A small audio captioner, trained from scratch.
Model: 10.5M parameters, log mel input, encoder arch vit, encoder norm layernorm, encoder layers 6, encoder width 160, decoder layers 10, decoder activation geglu.
Training: soap at rate 0.0018, 9300 steps, batches of 128.
Data: trained on synthesized solo parts of chorales (CocoChorales), 39062 training examples.
Rows from block 7 of the text decoder, named by matrix and row number. Rows with one number belong to one neuron. Each number is 50 + 10 x the weight over its row's rms, rounded and kept within 0 to 99. All counts start at 0. After the name is the row's rms in percent of the matrix's.
# gate: MLP gate (decoder.blocks.7.mlp.gate.weight, 672x256), inputs 0-85
# fc1: MLP up (decoder.blocks.7.mlp.fc1.weight, 672x256), inputs 0-85
# fc2: MLP down (decoder.blocks.7.mlp.fc2.weight, 256x672, transposed), outputs 0-85
gate.189 096:56 62 56 43 44 60 49 43 41 52 53 50 41 48 52 53 42 51 44 33 55 79 52 69 47 54 26 26 50 51 45 54 57 58 53 60 51 62 37 31 43 57 59 49 59 59 59 54 38 51 60 72 56 34 52 49 60 63 48 50 42 44 73 37 45 39 38 62 30 38 47 55 40 49 52 51 44 64 43 47 55 53 52 36 66 43
gate.190 101:45 44 35 52 39 43 26 51 51 56 53 47 53 46 60 54 32 47 55 58 35 44 25 41 50 53 56 39 66 51 44 49 39 41 34 53 45 58 35 33 57 56 45 27 50 54 56 57 41 51 42 51 67 49 69 36 50 39 51 48 41 49 49 53 63 51 57 55 63 60 60 55 45 44 33 55 51 50 52 49 53 49 40 59 50 49
gate.191 105:33 51 55 60 69 54 41 44 57 50 47 54 56 40 52 29 69 44 41 54 51 41 57 63 32 51 58 51 41 47 39 70 58 56 55 42 53 40 76 55 46 40 56 52 29 46 54 36 39 50 48 72 66 39 36 62 65 44 52 61 56 59 58 37 46 62 46 47 50 59 44 45 62 59 46 49 57 51 44 41 48 41 41 47 41 38
gate.192 097:52 50 55 59 60 51 39 43 37 67 43 54 40 47 30 80 51 56 37 44 46 62 40 61 49 45 50 41 41 45 50 37 29 43 42 45 46 45 41 42 49 51 52 57 54 49 65 47 50 61 54 44 34 62 51 53 41 54 43 60 50 61 34 46 58 43 47 72 65 38 45 68 56 62 49 70 25 34 51 41 47 48 45 54 46 59
gate.193 101:47 58 55 49 43 45 37 45 35 57 43 43 49 40 54 39 63 53 64 46 49 49 63 59 38 35 43 38 54 62 49 55 51 51 55 71 53 53 62 69 71 40 86 54 44 50 62 50 27 56 55 40 55 34 59 58 50 50 57 46 41 57 48 44 35 28 50 67 60 63 46 48 61 43 38 64 58 35 56 53 56 46 46 49 40 50
gate.194 101:42 51 45 46 67 33 34 43 61 38 38 58 62 56 60 45 53 78 46 59 54 46 41 66 59 58 43 63 33 66 69 56 46 53 44 60 46 39 58 56 62 64 47 59 41 45 50 47 38 54 55 39 52 46 39 61 40 50 50 55 30 39 55 41 37 46 39 37 39 46 54 57 57 27 43 41 27 47 36 62 60 34 50 53 48 48
gate.195 106:53 38 57 69 35 48 39 38 45 49 53 53 65 28 54 45 63 65 52 49 36 45 68 56 26 45 53 30 50 47 44 68 66 40 47 50 65 51 45 73 61 61 75 47 59 61 41 31 48 32 61 54 60 46 43 51 34 58 23 53 63 46 40 39 48 43 58 38 37 49 45 51 26 65 60 54 41 53 54 39 48 58 44 48 74 68
gate.196 098:50 47 56 68 42 59 48 57 51 50 51 53 61 55 48 42 31 63 48 67 65 68 64 51 47 68 55 57 60 37 71 55 66 43 35 54 69 45 53 48 44 31 63 52 57 40 43 35 37 41 35 49 41 48 60 69 38 71 44 47 47 59 31 52 44 58 57 36 52 58 36 44 55 49 51 63 65 50 67 75 39 55 49 51 33 42
gate.197 104:31 40 48 45 47 52 47 67 48 49 37 59 31 80 53 52 58 45 53 44 49 48 35 53 44 50 67 43 50 46 42 51 34 65 50 47 45 55 48 37 51 53 54 40 52 36 35 29 48 54 32 68 54 53 62 56 62 42 54 46 43 48 74 36 47 53 52 55 50 57 71 35 64 66 45 46 81 60 73 68 47 57 52 51 45 61
gate.198 106:40 49 53 43 68 48 44 53 37 28 35 48 55 36 48 47 67 51 51 65 35 43 66 52 63 57 50 56 36 45 61 51 42 60 48 54 61 49 54 57 46 52 60 63 61 53 43 30 54 50 46 55 62 25 31 54 37 39 46 54 45 51 52 43 54 47 47 52 46 50 54 36 66 44 27 66 47 29 53 53 50 46 56 41 50 45
gate.199 106:60 54 48 58 40 63 52 42 35 58 58 40 72 49 47 54 36 49 45 64 44 61 44 62 53 49 54 60 48 39 38 52 61 48 47 59 63 45 74 56 48 52 68 61 43 51 45 55 67 54 53 59 48 37 40 70 43 60 45 34 52 44 45 29 45 69 42 31 42 49 49 47 49 44 39 35 48 74 51 40 46 53 64 48 47 31
gate.200 097:41 55 60 61 71 56 55 49 45 43 66 49 36 51 57 55 67 50 64 49 44 50 50 58 45 49 47 51 55 45 31 48 60 69 32 36 58 50 51 60 45 38 42 66 36 55 42 33 52 51 40 55 58 48 56 37 49 36 56 49 47 59 41 33 52 67 55 44 50 46 52 51 47 55 54 57 50 46 58 36 48 61 42 45 50 42
gate.201 102:61 46 67 41 49 46 43 45 40 48 47 51 53 51 56 42 55 40 46 49 52 55 59 56 24 43 37 50 32 34 40 65 48 39 66 45 62 57 44 40 43 50 50 60 52 61 52 51 31 47 54 32 47 65 68 68 67 45 57 42 50 59 35 59 47 40 40 35 53 52 63 49 52 36 59 40 66 55 64 70 59 74 51 50 64 32
gate.202 099:33 61 52 56 63 28 50 52 43 47 62 55 59 47 59 59 61 53 48 47 42 41 54 47 54 46 48 53 37 28 39 53 25 64 45 56 40 51 40 41 39 47 66 48 71 54 66 55 29 49 63 52 48 44 51 49 37 41 38 34 56 49 61 40 61 52 52 61 60 34 39 42 66 44 39 52 51 60 44 48 68 46 41 66 64 45
gate.203 096:39 57 44 50 38 70 48 50 51 56 55 31 37 63 62 49 35 46 60 37 56 50 36 47 40 37 44 35 43 42 66 49 58 66 66 59 43 48 52 57 40 56 60 44 46 62 45 39 45 49 49 52 60 54 72 49 55 32 21 39 54 37 56 44 54 48 54 44 51 48 51 67 52 54 47 62 28 48 60 58 55 62 52 50 58 58
gate.204 115:57 54 66 42 50 61 52 44 56 62 55 46 59 47 43 46 38 61 56 43 47 60 46 58 47 35 42 41 37 50 41 53 41 49 34 44 32 48 59 47 55 58 52 53 39 68 70 67 61 60 64 48 50 57 62 47 53 50 46 67 65 55 53 50 47 51 54 57 43 36 47 60 64 47 51 35 55 50 59 51 52 46 62 51 54 64
gate.205 094:51 52 59 51 42 47 40 51 43 46 42 31 52 52 64 49 55 28 60 46 42 47 24 65 54 58 38 52 45 48 60 38 60 59 41 36 49 56 63 47 55 68 49 47 55 60 47 45 52 56 39 40 37 51 45 56 39 48 50 32 46 53 43 64 44 36 49 66 41 54 51 52 39 51 42 37 38 47 37 62 38 62 56 57 62 38
gate.206 099:63 38 38 60 53 50 52 63 40 50 40 45 50 50 42 59 64 44 46 64 51 34 49 44 50 40 48 56 38 39 37 39 37 54 56 40 76 40 44 64 54 64 43 53 57 63 62 46 67 53 51 42 48 52 47 34 62 51 62 48 45 64 43 50 46 60 57 51 43 48 40 29 50 44 54 47 57 53 57 40 36 39 56 51 52 54
gate.207 099:48 30 56 49 58 40 71 48 49 49 40 63 50 56 68 41 52 45 35 60 41 52 42 47 40 59 67 63 47 46 74 42 44 45 28 55 52 42 59 67 49 46 66 51 43 43 50 52 39 54 41 46 51 66 60 72 33 55 38 44 40 31 58 71 34 31 47 43 39 68 36 44 38 43 42 57 60 68 38 38 54 39 45 50 37 38
gate.208 098:52 37 43 50 47 37 51 44 62 60 44 31 62 32 54 36 45 43 58 42 51 47 53 47 38 38 52 57 54 34 45 59 61 43 46 39 45 59 61 37 49 59 42 36 51 60 63 21 48 45 56 65 60 53 58 25 34 40 49 46 58 50 32 35 47 54 57 25 59 51 58 40 34 62 57 52 57 39 46 36 60 50 41 55 56 56
gate.209 099:51 70 37 51 46 48 56 42 55 67 70 52 47 62 60 67 48 59 57 43 55 42 55 53 36 65 33 41 65 40 64 51 56 58 54 63 59 61 33 60 75 47 44 57 53 32 55 66 60 45 61 42 50 65 46 53 57 40 54 46 39 55 49 37 57 55 54 66 43 45 57 62 16 66 55 29 44 40 45 60 47 57 46 31 62 46
gate.210 099:34 39 67 36 42 46 38 56 66 54 48 49 47 42 47 40 41 62 51 44 53 64 50 46 26 59 55 42 39 64 62 44 59 52 64 77 59 42 59 46 60 49 53 22 50 53 32 30 34 47 34 68 51 47 53 47 44 54 55 61 45 46 42 51 59 50 38 44 32 66 56 48 57 58 54 43 54 69 54 38 56 41 51 68 55 50
gate.211 103:44 53 51 52 32 50 43 36 49 42 56 45 59 43 52 55 54 45 51 51 57 61 56 52 62 60 40 42 48 51 62 54 49 51 45 66 40 24 50 66 50 59 61 45 41 56 45 64 50 58 52 58 49 47 55 50 60 68 28 57 45 61 35 49 48 38 53 39 47 46 63 39 33 61 49 47 44 56 37 50 53 48 32 56 56 54
gate.212 106:58 46 58 49 49 65 56 55 34 62 56 56 35 55 46 47 48 70 72 47 45 50 42 45 56 57 48 56 56 39 38 67 62 51 40 40 69 43 43 65 47 62 74 58 51 42 53 51 57 37 39 64 43 53 65 45 56 46 33 51 54 66 52 39 58 63 54 58 57 56 33 40 61 39 52 52 59 52 32 44 49 48 68 57 43 65
gate.213 096:56 69 48 45 58 45 52 43 53 46 41 45 30 44 54 56 63 48 54 40 36 48 55 43 41 38 41 55 61 53 51 44 55 60 55 44 49 66 38 40 36 43 47 40 69 35 53 47 53 42 46 69 53 48 60 38 36 53 49 53 53 44 61 37 41 50 60 41 54 51 61 53 56 63 51 58 59 39 59 63 59 32 43 63 37 53
gate.214 094:48 49 45 50 28 44 54 68 42 57 69 46 42 49 45 66 53 54 37 54 37 56 64 35 45 50 41 33 49 61 46 62 60 53 46 45 58 47 62 41 51 48 51 46 38 46 55 52 49 63 42 35 54 39 64 45 59 39 45 48 63 53 54 53 34 24 36 46 60 43 41 53 45 44 55 49 42 44 41 62 48 26 41 45 62 54
fc1.189 096:55 45 59 53 69 52 39 50 56 64 61 53 53 51 59 37 39 43 44 66 44 49 49 62 42 62 64 51 41 52 64 60 60 41 51 57 78 44 39 62 46 51 46 51 37 59 50 78 39 38 37 37 41 57 44 47 52 61 30 56 51 42 45 60 43 61 52 42 66 41 52 48 56 42 29 41 67 61 36 39 44 37 43 56 65 44
fc1.190 113:47 49 55 45 48 51 73 54 68 55 49 40 45 36 39 41 56 48 32 50 69 61 47 30 43 64 39 62 59 36 36 49 61 55 45 44 37 50 60 65 42 69 66 41 48 67 58 28 53 59 62 59 63 60 31 44 43 41 59 56 51 34 46 47 61 68 38 52 43 43 36 38 34 56 60 48 31 68 44 31 41 61 57 34 54 59
fc1.191 117:41 46 38 60 52 66 47 32 73 40 38 50 40 54 58 44 65 38 52 45 55 52 65 58 55 42 52 67 41 54 54 56 61 48 45 54 55 45 60 50 44 61 41 36 16 53 45 36 51 57 51 56 50 51 48 70 60 45 39 50 60 43 58 47 62 47 35 43 53 65 54 55 52 60 40 52 65 61 52 53 47 34 45 49 53 42
fc1.192 099:39 47 45 54 46 61 62 42 57 40 39 66 56 58 55 57 58 21 18 37 54 42 66 51 60 43 28 30 45 45 57 46 45 30 62 57 52 51 51 55 68 46 50 66 47 51 49 54 55 60 52 35 46 35 49 54 54 37 48 53 56 56 48 51 31 49 34 70 51 28 51 57 60 49 45 50 43 45 43 44 49 48 52 53 63 53
fc1.193 100:53 54 55 49 44 59 46 39 41 39 50 61 45 26 55 33 44 37 48 56 51 36 58 39 49 38 54 60 62 39 66 49 40 45 54 64 66 49 45 60 75 52 65 66 47 36 58 37 42 31 47 45 69 49 46 60 50 55 50 46 55 64 62 56 44 48 52 39 53 65 32 44 52 48 55 69 76 60 61 46 48 38 51 65 40 51
fc1.194 108:41 65 58 50 53 47 36 45 51 33 35 51 41 45 48 57 42 33 56 53 45 68 57 62 58 80 50 57 38 59 68 37 21 50 51 55 38 46 58 52 51 50 62 59 63 42 45 37 49 43 62 46 44 33 47 50 47 48 39 59 51 35 37 57 54 42 39 61 56 51 38 51 57 53 45 51 48 55 44 66 53 33 44 34 47 52
fc1.195 101:47 55 54 62 43 58 49 44 40 50 47 63 38 53 64 53 19 45 44 62 53 59 24 44 52 42 38 65 60 46 48 54 44 57 43 61 62 47 46 43 39 63 53 57 48 52 47 41 49 47 38 55 44 50 59 50 54 41 36 59 46 41 52 53 62 55 52 50 51 45 43 39 66 51 51 49 52 46 49 73 41 56 27 48 39 48
fc1.196 105:49 63 62 55 52 49 49 61 37 48 58 41 47 51 56 45 34 55 54 46 37 58 40 68 58 55 70 49 44 24 40 48 67 27 49 69 64 54 57 41 46 59 72 45 55 59 41 56 60 49 51 65 40 53 58 55 64 66 57 60 63 38 44 46 55 60 58 25 48 49 41 52 50 58 58 61 44 54 52 52 45 50 73 43 54 58
fc1.197 097:56 55 49 43 43 46 55 60 55 64 60 44 38 62 47 52 48 42 31 50 54 61 58 58 56 48 54 50 53 58 52 51 42 54 44 50 27 61 41 55 65 52 57 45 59 48 47 48 34 60 47 64 55 72 62 41 64 50 50 49 58 50 41 47 52 41 47 63 37 49 48 49 64 56 27 65 43 51 55 45 45 60 50 44 45 49
fc1.198 108:44 47 38 50 75 53 47 41 52 37 49 49 47 42 58 43 52 49 56 53 61 45 63 64 51 52 50 58 39 49 58 51 50 64 23 47 47 70 47 53 41 68 46 56 54 57 52 37 43 53 61 49 66 41 39 69 56 34 37 65 42 50 59 45 63 47 39 45 44 37 65 59 53 66 43 52 50 55 40 40 49 45 45 58 51 49
fc1.199 107:54 55 52 61 49 49 49 50 56 46 47 42 52 43 41 52 35 43 54 55 43 68 45 59 41 37 38 66 60 49 53 59 64 55 54 57 81 50 73 57 43 55 48 57 36 48 51 45 59 32 47 61 41 33 44 65 35 66 42 56 61 51 13 30 51 66 44 38 55 49 41 48 41 51 43 52 38 70 50 41 48 49 56 49 52 40
fc1.200 100:51 34 34 47 58 52 52 62 52 32 65 62 37 42 58 43 52 45 41 53 64 58 65 70 59 42 55 42 40 45 45 50 57 51 43 37 58 60 61 52 44 20 52 56 54 65 49 36 45 39 59 47 54 40 23 56 52 40 56 46 47 61 50 38 63 64 36 45 70 47 56 65 57 50 53 35 63 40 56 43 65 41 53 59 46 36
fc1.201 110:49 41 62 37 46 54 65 40 48 53 43 47 50 35 44 64 56 63 67 50 56 79 57 45 51 49 61 42 53 63 23 58 68 62 59 56 48 65 49 43 26 43 63 63 54 40 47 60 63 57 58 37 35 62 46 64 56 41 40 37 43 60 54 50 50 41 51 64 48 50 47 51 71 58 61 54 60 60 45 47 46 62 75 61 55 49
fc1.202 093:61 35 47 60 50 51 41 55 28 54 48 59 60 42 43 50 40 60 42 58 46 53 49 52 57 37 41 35 41 60 46 43 46 50 63 59 57 67 44 52 64 46 34 36 45 65 60 40 43 62 62 38 43 61 45 47 54 66 45 49 42 37 36 47 69 61 54 64 58 57 60 48 49 58 40 59 51 41 51 55 64 49 50 27 52 34
fc1.203 095:61 40 35 50 60 37 50 55 62 53 64 37 48 40 49 68 54 55 36 36 50 26 65 50 55 49 71 40 26 45 46 48 69 39 51 69 41 43 31 52 56 62 25 53 27 37 49 53 72 51 45 57 57 56 35 44 39 52 37 50 50 48 33 34 27 34 44 63 57 60 46 47 39 50 38 50 55 56 55 49 41 58 59 46 48 37
fc1.204 128:60 49 32 36 49 67 37 66 65 56 41 45 42 66 44 46 59 45 55 42 53 43 51 44 53 33 47 51 52 42 36 52 61 51 58 58 50 41 46 53 53 53 60 57 33 58 61 58 65 76 76 56 58 76 63 51 56 53 52 65 48 51 47 41 44 61 47 68 54 44 51 61 53 49 28 31 48 37 54 57 59 51 68 50 60 52
fc1.205 100:56 43 64 49 28 41 30 54 38 54 50 64 30 65 47 53 47 52 32 56 60 39 55 50 45 44 47 67 53 42 53 60 51 46 51 49 47 60 34 59 50 31 46 41 45 53 47 56 54 68 54 50 43 38 27 35 73 54 43 49 57 35 53 47 33 51 48 44 30 40 63 49 50 62 40 46 63 53 40 58 34 37 54 56 57 51
fc1.206 091:59 49 38 50 65 56 57 37 73 40 66 32 67 56 39 58 54 57 54 46 39 54 49 49 53 44 50 59 63 66 45 53 54 54 64 43 40 44 62 66 48 52 54 49 59 55 40 48 66 43 42 54 43 59 49 67 40 65 52 35 61 41 48 50 49 48 48 37 47 54 44 47 38 42 52 43 38 39 32 60 59 45 43 43 35 33
fc1.207 102:49 51 42 46 50 42 53 31 41 38 61 23 43 51 37 77 38 53 55 59 59 47 65 36 46 42 21 41 40 43 48 52 38 42 55 60 59 51 50 46 31 43 47 48 51 56 48 63 36 68 53 61 51 58 45 48 65 57 42 56 53 54 58 44 52 62 54 66 41 35 62 56 61 26 38 45 41 34 54 61 47 50 48 49 51 57
fc1.208 106:47 39 56 47 41 65 57 51 37 55 55 40 46 33 47 55 42 41 39 58 46 39 36 54 66 56 46 45 42 51 34 25 39 59 39 73 46 41 52 48 55 57 56 34 52 40 46 50 52 60 49 38 61 40 30 49 53 49 52 36 49 33 63 62 48 43 47 55 56 52 32 42 51 59 60 51 35 74 39 55 41 58 35 45 70 43
fc1.209 090:50 49 53 52 51 42 63 43 49 47 47 43 69 50 56 49 67 51 45 57 54 56 49 53 80 47 22 21 51 39 49 70 63 40 50 72 44 56 44 49 48 50 59 59 47 59 73 45 46 47 43 40 62 59 55 51 51 56 53 44 60 55 48 31 53 28 42 54 50 36 45 51 42 46 53 43 47 40 50 38 29 34 57 55 53 35
fc1.210 106:57 48 37 46 47 31 49 61 53 47 48 54 36 57 50 59 45 67 43 49 54 46 54 35 33 47 36 45 66 65 65 63 54 44 66 55 52 62 47 47 53 46 48 61 58 44 34 35 35 64 40 46 48 50 53 65 46 41 51 43 56 47 57 51 70 63 57 52 47 67 52 38 47 55 61 57 50 47 43 71 52 58 46 57 62 61
fc1.211 095:51 42 61 42 47 32 58 25 54 48 64 41 40 55 48 52 60 41 62 33 52 47 53 55 36 43 46 58 45 49 63 61 41 56 63 60 58 30 54 66 43 60 35 49 60 54 57 58 50 54 45 75 50 43 55 48 55 44 34 51 53 50 43 48 44 52 63 62 49 61 37 50 35 49 50 43 56 43 74 47 42 44 40 43 57 43
fc1.212 108:53 59 70 56 53 49 48 72 39 44 60 43 54 49 45 40 67 54 48 43 43 48 36 67 39 48 55 40 46 43 50 36 50 43 56 53 60 55 67 45 52 39 52 49 39 69 61 43 54 50 55 47 55 35 48 52 39 54 56 52 29 71 55 54 46 55 57 43 64 55 53 42 34 55 68 53 56 49 46 57 63 33 66 42 34 44
fc1.213 102:64 47 70 27 53 49 52 44 63 52 46 63 47 61 52 59 60 54 47 57 54 29 43 61 51 24 41 71 58 57 54 47 51 36 38 55 35 38 37 46 30 44 46 53 42 42 51 42 56 48 52 70 38 47 58 48 50 48 40 53 54 63 48 62 51 33 57 46 54 62 47 46 66 55 52 59 56 56 72 54 54 40 47 44 45 52
fc1.214 099:55 45 24 40 54 42 54 57 62 56 57 58 50 44 43 53 37 42 41 44 61 38 55 50 68 56 42 55 49 59 75 52 60 67 53 53 52 45 45 46 44 49 60 41 48 46 59 49 36 42 53 47 48 50 40 63 57 58 64 36 58 50 47 35 54 43 55 30 62 30 32 65 43 49 27 68 43 43 46 53 65 46 40 40 61 55
fc2.189 091:44 46 42 45 49 53 57 62 49 40 35 53 67 28 54 50 41 33 52 63 53 28 51 45 61 57 49 58 33 40 51 56 41 60 37 35 48 52 50 41 40 48 58 54 54 40 31 44 48 52 65 39 55 41 57 58 58 58 44 59 53 49 51 56 57 56 36 40 48 48 54 54 52 50 46 55 54 61 50 54 17 39 64 64 43 50
fc2.190 098:44 48 59 47 60 61 39 52 49 56 49 24 51 49 53 51 43 68 54 42 54 46 30 36 49 68 57 38 53 37 59 56 46 49 54 55 48 40 38 45 49 56 49 74 50 55 40 44 60 32 39 29 46 32 45 36 40 48 63 45 61 56 53 39 49 61 57 50 77 36 41 61 67 46 32 43 51 49 56 43 51 38 60 64 50 36
fc2.191 115:35 57 58 38 58 43 47 39 56 48 69 40 50 52 58 51 51 34 48 37 53 51 64 52 47 44 56 44 51 41 14 55 57 34 51 51 69 49 45 53 25 50 54 54 40 62 45 59 46 44 42 28 44 49 41 24 52 66 58 63 43 33 38 45 39 45 42 51 51 51 61 47 46 53 52 55 61 59 51 48 68 35 66 56 56 62
fc2.192 099:31 59 59 53 53 66 47 51 75 55 29 46 47 50 55 44 48 53 47 58 58 61 37 38 43 60 60 47 39 60 53 48 52 43 52 42 26 53 45 44 35 62 54 55 34 40 40 38 48 67 42 39 41 50 50 52 46 49 51 34 55 38 39 61 61 49 41 43 43 40 57 65 33 44 65 42 40 44 44 47 43 54 34 71 68 45
fc2.193 098:56 35 42 52 54 51 45 56 52 62 36 46 74 66 38 38 47 50 50 60 50 33 46 53 52 46 38 46 50 40 58 58 60 61 61 53 55 52 41 32 35 51 34 54 57 59 58 40 66 47 35 61 54 58 44 43 41 51 47 63 52 54 45 33 59 47 41 42 40 54 57 48 43 42 49 39 37 31 38 34 42 51 71 58 42 49
fc2.194 108:33 44 51 49 46 53 45 53 61 53 52 52 26 68 38 53 48 46 57 51 60 68 63 47 49 33 49 58 56 50 52 57 45 42 54 43 63 45 49 57 48 50 60 50 58 36 53 41 61 48 38 67 55 58 42 55 40 66 36 50 42 62 35 51 63 43 42 71 39 50 52 48 36 31 51 62 60 49 58 58 43 60 61 52 57 45
fc2.195 109:62 58 50 42 50 70 47 70 38 44 41 39 55 55 43 67 57 53 70 52 58 39 45 54 38 50 37 48 65 65 50 57 55 44 51 41 52 52 52 64 43 53 22 56 50 44 54 61 54 58 33 44 72 54 53 36 38 52 56 43 54 57 42 64 39 49 48 44 49 56 44 63 59 53 40 51 57 55 65 42 63 61 49 54 71 39
fc2.196 100:61 51 68 57 39 54 44 42 48 41 54 54 64 43 59 45 55 59 39 50 56 57 54 32 43 43 55 42 44 54 39 39 39 63 47 54 51 67 72 64 51 60 44 41 46 44 52 42 47 56 45 66 45 58 53 35 30 45 44 59 46 40 58 26 33 41 60 43 46 63 60 56 50 45 59 48 54 72 51 59 45 55 65 71 40 38
fc2.197 097:44 58 38 51 56 59 62 45 53 38 49 64 71 61 45 47 57 45 41 52 34 46 57 52 44 43 38 64 39 57 46 52 47 22 45 57 48 48 38 52 51 61 40 58 55 64 54 69 39 42 60 50 31 62 42 56 62 45 48 34 58 59 50 40 42 51 41 52 32 48 61 55 66 38 43 56 48 46 56 60 62 41 65 46 44 41
fc2.198 104:35 51 40 26 46 69 43 56 65 44 37 43 51 78 46 53 45 32 50 36 52 68 59 54 44 52 58 35 47 43 40 52 36 39 71 45 56 46 51 47 51 44 53 48 44 59 46 50 56 55 42 51 52 54 44 52 50 61 49 63 28 44 46 56 45 32 39 56 61 69 67 36 38 40 44 46 50 57 43 42 42 55 60 43 68 66
fc2.199 101:67 40 50 44 65 41 32 56 62 47 50 49 50 49 64 56 71 42 50 51 49 66 61 61 46 26 46 28 55 62 51 37 41 70 43 65 47 44 46 50 64 47 41 67 51 54 47 48 51 49 43 52 48 57 43 39 37 66 44 63 48 56 56 57 61 33 50 65 44 76 42 56 50 53 51 66 55 68 51 52 36 55 59 72 39 46
fc2.200 103:48 56 51 41 44 48 31 36 46 50 37 44 52 35 46 46 54 65 51 75 40 47 42 53 56 37 41 59 62 57 36 64 44 59 40 56 43 53 60 44 45 53 64 62 55 60 58 47 43 53 54 54 37 64 68 65 30 59 46 57 55 46 48 37 55 60 57 40 63 57 31 39 49 45 61 63 44 58 66 61 55 27 46 64 40 61
fc2.201 104:60 69 66 49 55 41 45 47 36 50 40 46 49 29 42 59 40 62 57 60 65 42 44 52 57 46 47 53 48 44 46 57 58 76 74 43 59 64 53 28 43 46 59 41 63 44 60 39 47 39 37 46 40 52 51 43 48 61 52 60 49 64 44 49 34 53 30 51 65 49 51 47 53 48 70 52 44 33 54 63 43 54 43 37 36 53
fc2.202 095:62 35 55 49 55 33 51 41 42 49 79 47 53 57 47 56 42 33 56 64 64 55 50 40 44 55 47 33 73 46 56 45 57 32 73 43 43 60 57 39 62 67 60 24 57 53 70 39 43 34 59 48 48 44 49 63 59 53 33 55 60 48 43 45 47 53 39 44 46 46 55 69 57 52 58 52 55 47 50 52 44 43 59 35 46 45
fc2.203 098:67 61 42 34 50 56 54 37 57 53 47 51 53 61 59 45 41 56 52 57 53 47 65 47 48 53 58 45 51 36 26 56 41 46 38 51 39 29 41 48 46 36 42 44 38 65 59 52 53 49 43 34 49 47 42 52 54 37 48 68 38 42 44 49 50 53 49 44 48 69 50 59 44 41 55 40 73 70 63 38 32 63 64 40 56 67
fc2.204 104:44 42 49 48 61 59 51 47 62 61 69 57 35 40 41 59 31 43 50 67 53 37 58 53 56 51 61 39 57 40 44 41 26 52 44 51 54 51 56 48 51 42 35 62 43 60 69 31 54 64 58 54 44 40 45 31 66 72 32 66 40 57 51 43 33 58 54 62 56 38 32 49 26 75 53 60 38 51 52 38 53 63 60 54 34 53
fc2.205 094:58 31 49 40 53 50 56 57 55 41 57 39 48 48 50 50 48 56 59 44 31 56 51 76 52 48 43 52 59 64 40 58 37 50 34 49 54 37 34 61 59 46 29 47 40 51 39 43 41 49 33 49 42 46 56 47 69 56 52 56 44 41 68 73 55 53 46 26 65 42 43 63 37 43 49 59 36 40 38 58 37 42 45 46 52 52
fc2.206 093:51 49 50 41 50 46 45 48 41 45 54 48 49 44 70 53 39 42 46 45 48 46 47 67 56 48 54 68 51 45 83 53 35 53 38 52 46 41 51 50 27 62 39 35 59 55 33 52 49 35 38 32 61 49 59 52 60 50 50 51 51 72 58 43 54 48 36 54 59 58 49 77 58 63 42 54 48 47 34 45 53 61 53 69 32 52
fc2.207 106:59 60 37 49 47 49 49 49 44 60 66 47 50 45 51 64 44 45 39 46 52 44 35 43 62 49 20 58 24 37 29 41 30 31 55 58 54 60 47 68 61 58 47 46 45 56 31 42 65 60 65 42 45 46 42 43 62 49 32 61 53 46 59 46 40 65 64 41 48 45 52 55 48 48 50 35 35 44 52 51 39 54 39 46 40 37
fc2.208 098:58 47 49 47 76 47 49 55 46 50 54 29 56 59 49 43 39 62 47 47 32 49 36 46 51 80 49 59 58 41 55 49 64 69 52 53 45 27 43 50 49 42 48 41 57 60 59 37 51 59 50 56 67 54 47 41 76 45 47 38 49 49 49 48 41 59 67 45 64 51 55 71 34 35 57 30 44 25 55 35 63 49 64 54 71 50
fc2.209 099:49 36 57 59 63 31 51 28 43 46 40 45 74 59 70 57 48 31 47 45 64 55 34 56 39 47 57 68 68 49 45 67 56 54 58 45 70 35 28 59 45 49 53 49 59 45 37 51 38 41 57 46 51 62 60 43 51 51 46 52 51 44 58 52 48 44 43 64 69 70 44 47 53 44 41 58 43 51 11 40 48 39 37 41 48 49
fc2.210 104:27 44 47 44 33 58 47 31 49 70 64 44 52 57 62 48 42 50 36 52 79 47 58 42 42 53 51 68 39 48 39 47 40 37 35 35 55 37 52 60 52 55 47 69 46 54 60 39 58 61 50 46 38 39 63 53 38 62 47 50 45 56 55 54 52 40 63 61 64 56 51 53 55 49 56 46 43 57 49 46 51 49 55 66 38 60
fc2.211 099:56 55 63 49 56 50 55 61 47 53 48 43 60 47 61 49 43 43 57 58 52 43 56 44 55 58 65 57 45 66 40 24 44 54 52 54 51 55 38 53 54 55 47 48 39 63 38 53 55 41 41 60 41 67 38 59 58 54 65 63 44 60 60 56 31 54 61 46 58 57 59 45 32 41 63 49 66 52 39 45 54 79 36 46 55 49
fc2.212 104:55 57 49 60 46 51 57 68 27 45 54 47 50 41 48 55 60 85 51 71 52 30 34 45 50 57 41 47 37 38 44 60 52 72 36 52 51 64 39 53 51 41 60 64 29 42 54 40 45 43 39 37 35 56 57 50 48 53 49 56 59 43 52 45 39 47 61 58 75 54 55 62 43 64 51 37 38 52 70 38 48 57 51 62 18 51
fc2.213 106:43 68 35 59 57 36 54 46 68 54 58 49 40 47 48 47 61 43 52 56 56 55 54 29 55 23 40 54 49 66 48 44 57 28 62 63 43 36 40 58 50 54 61 61 49 65 42 48 43 55 49 49 39 58 60 61 49 39 46 54 58 53 55 56 72 42 63 43 57 67 60 29 46 64 42 55 58 50 31 41 56 43 63 50 42 50
fc2.214 098:40 64 50 61 45 71 53 55 54 48 63 51 39 43 57 53 49 56 57 41 65 39 57 58 68 64 46 51 67 53 40 41 45 40 53 48 49 52 58 60 50 70 57 52 46 33 57 46 52 51 64 64 48 34 38 48 39 51 56 60 51 38 47 56 36 50 43 58 46 45 54 38 60 56 46 42 35 55 41 45 51 34 59 48 54 58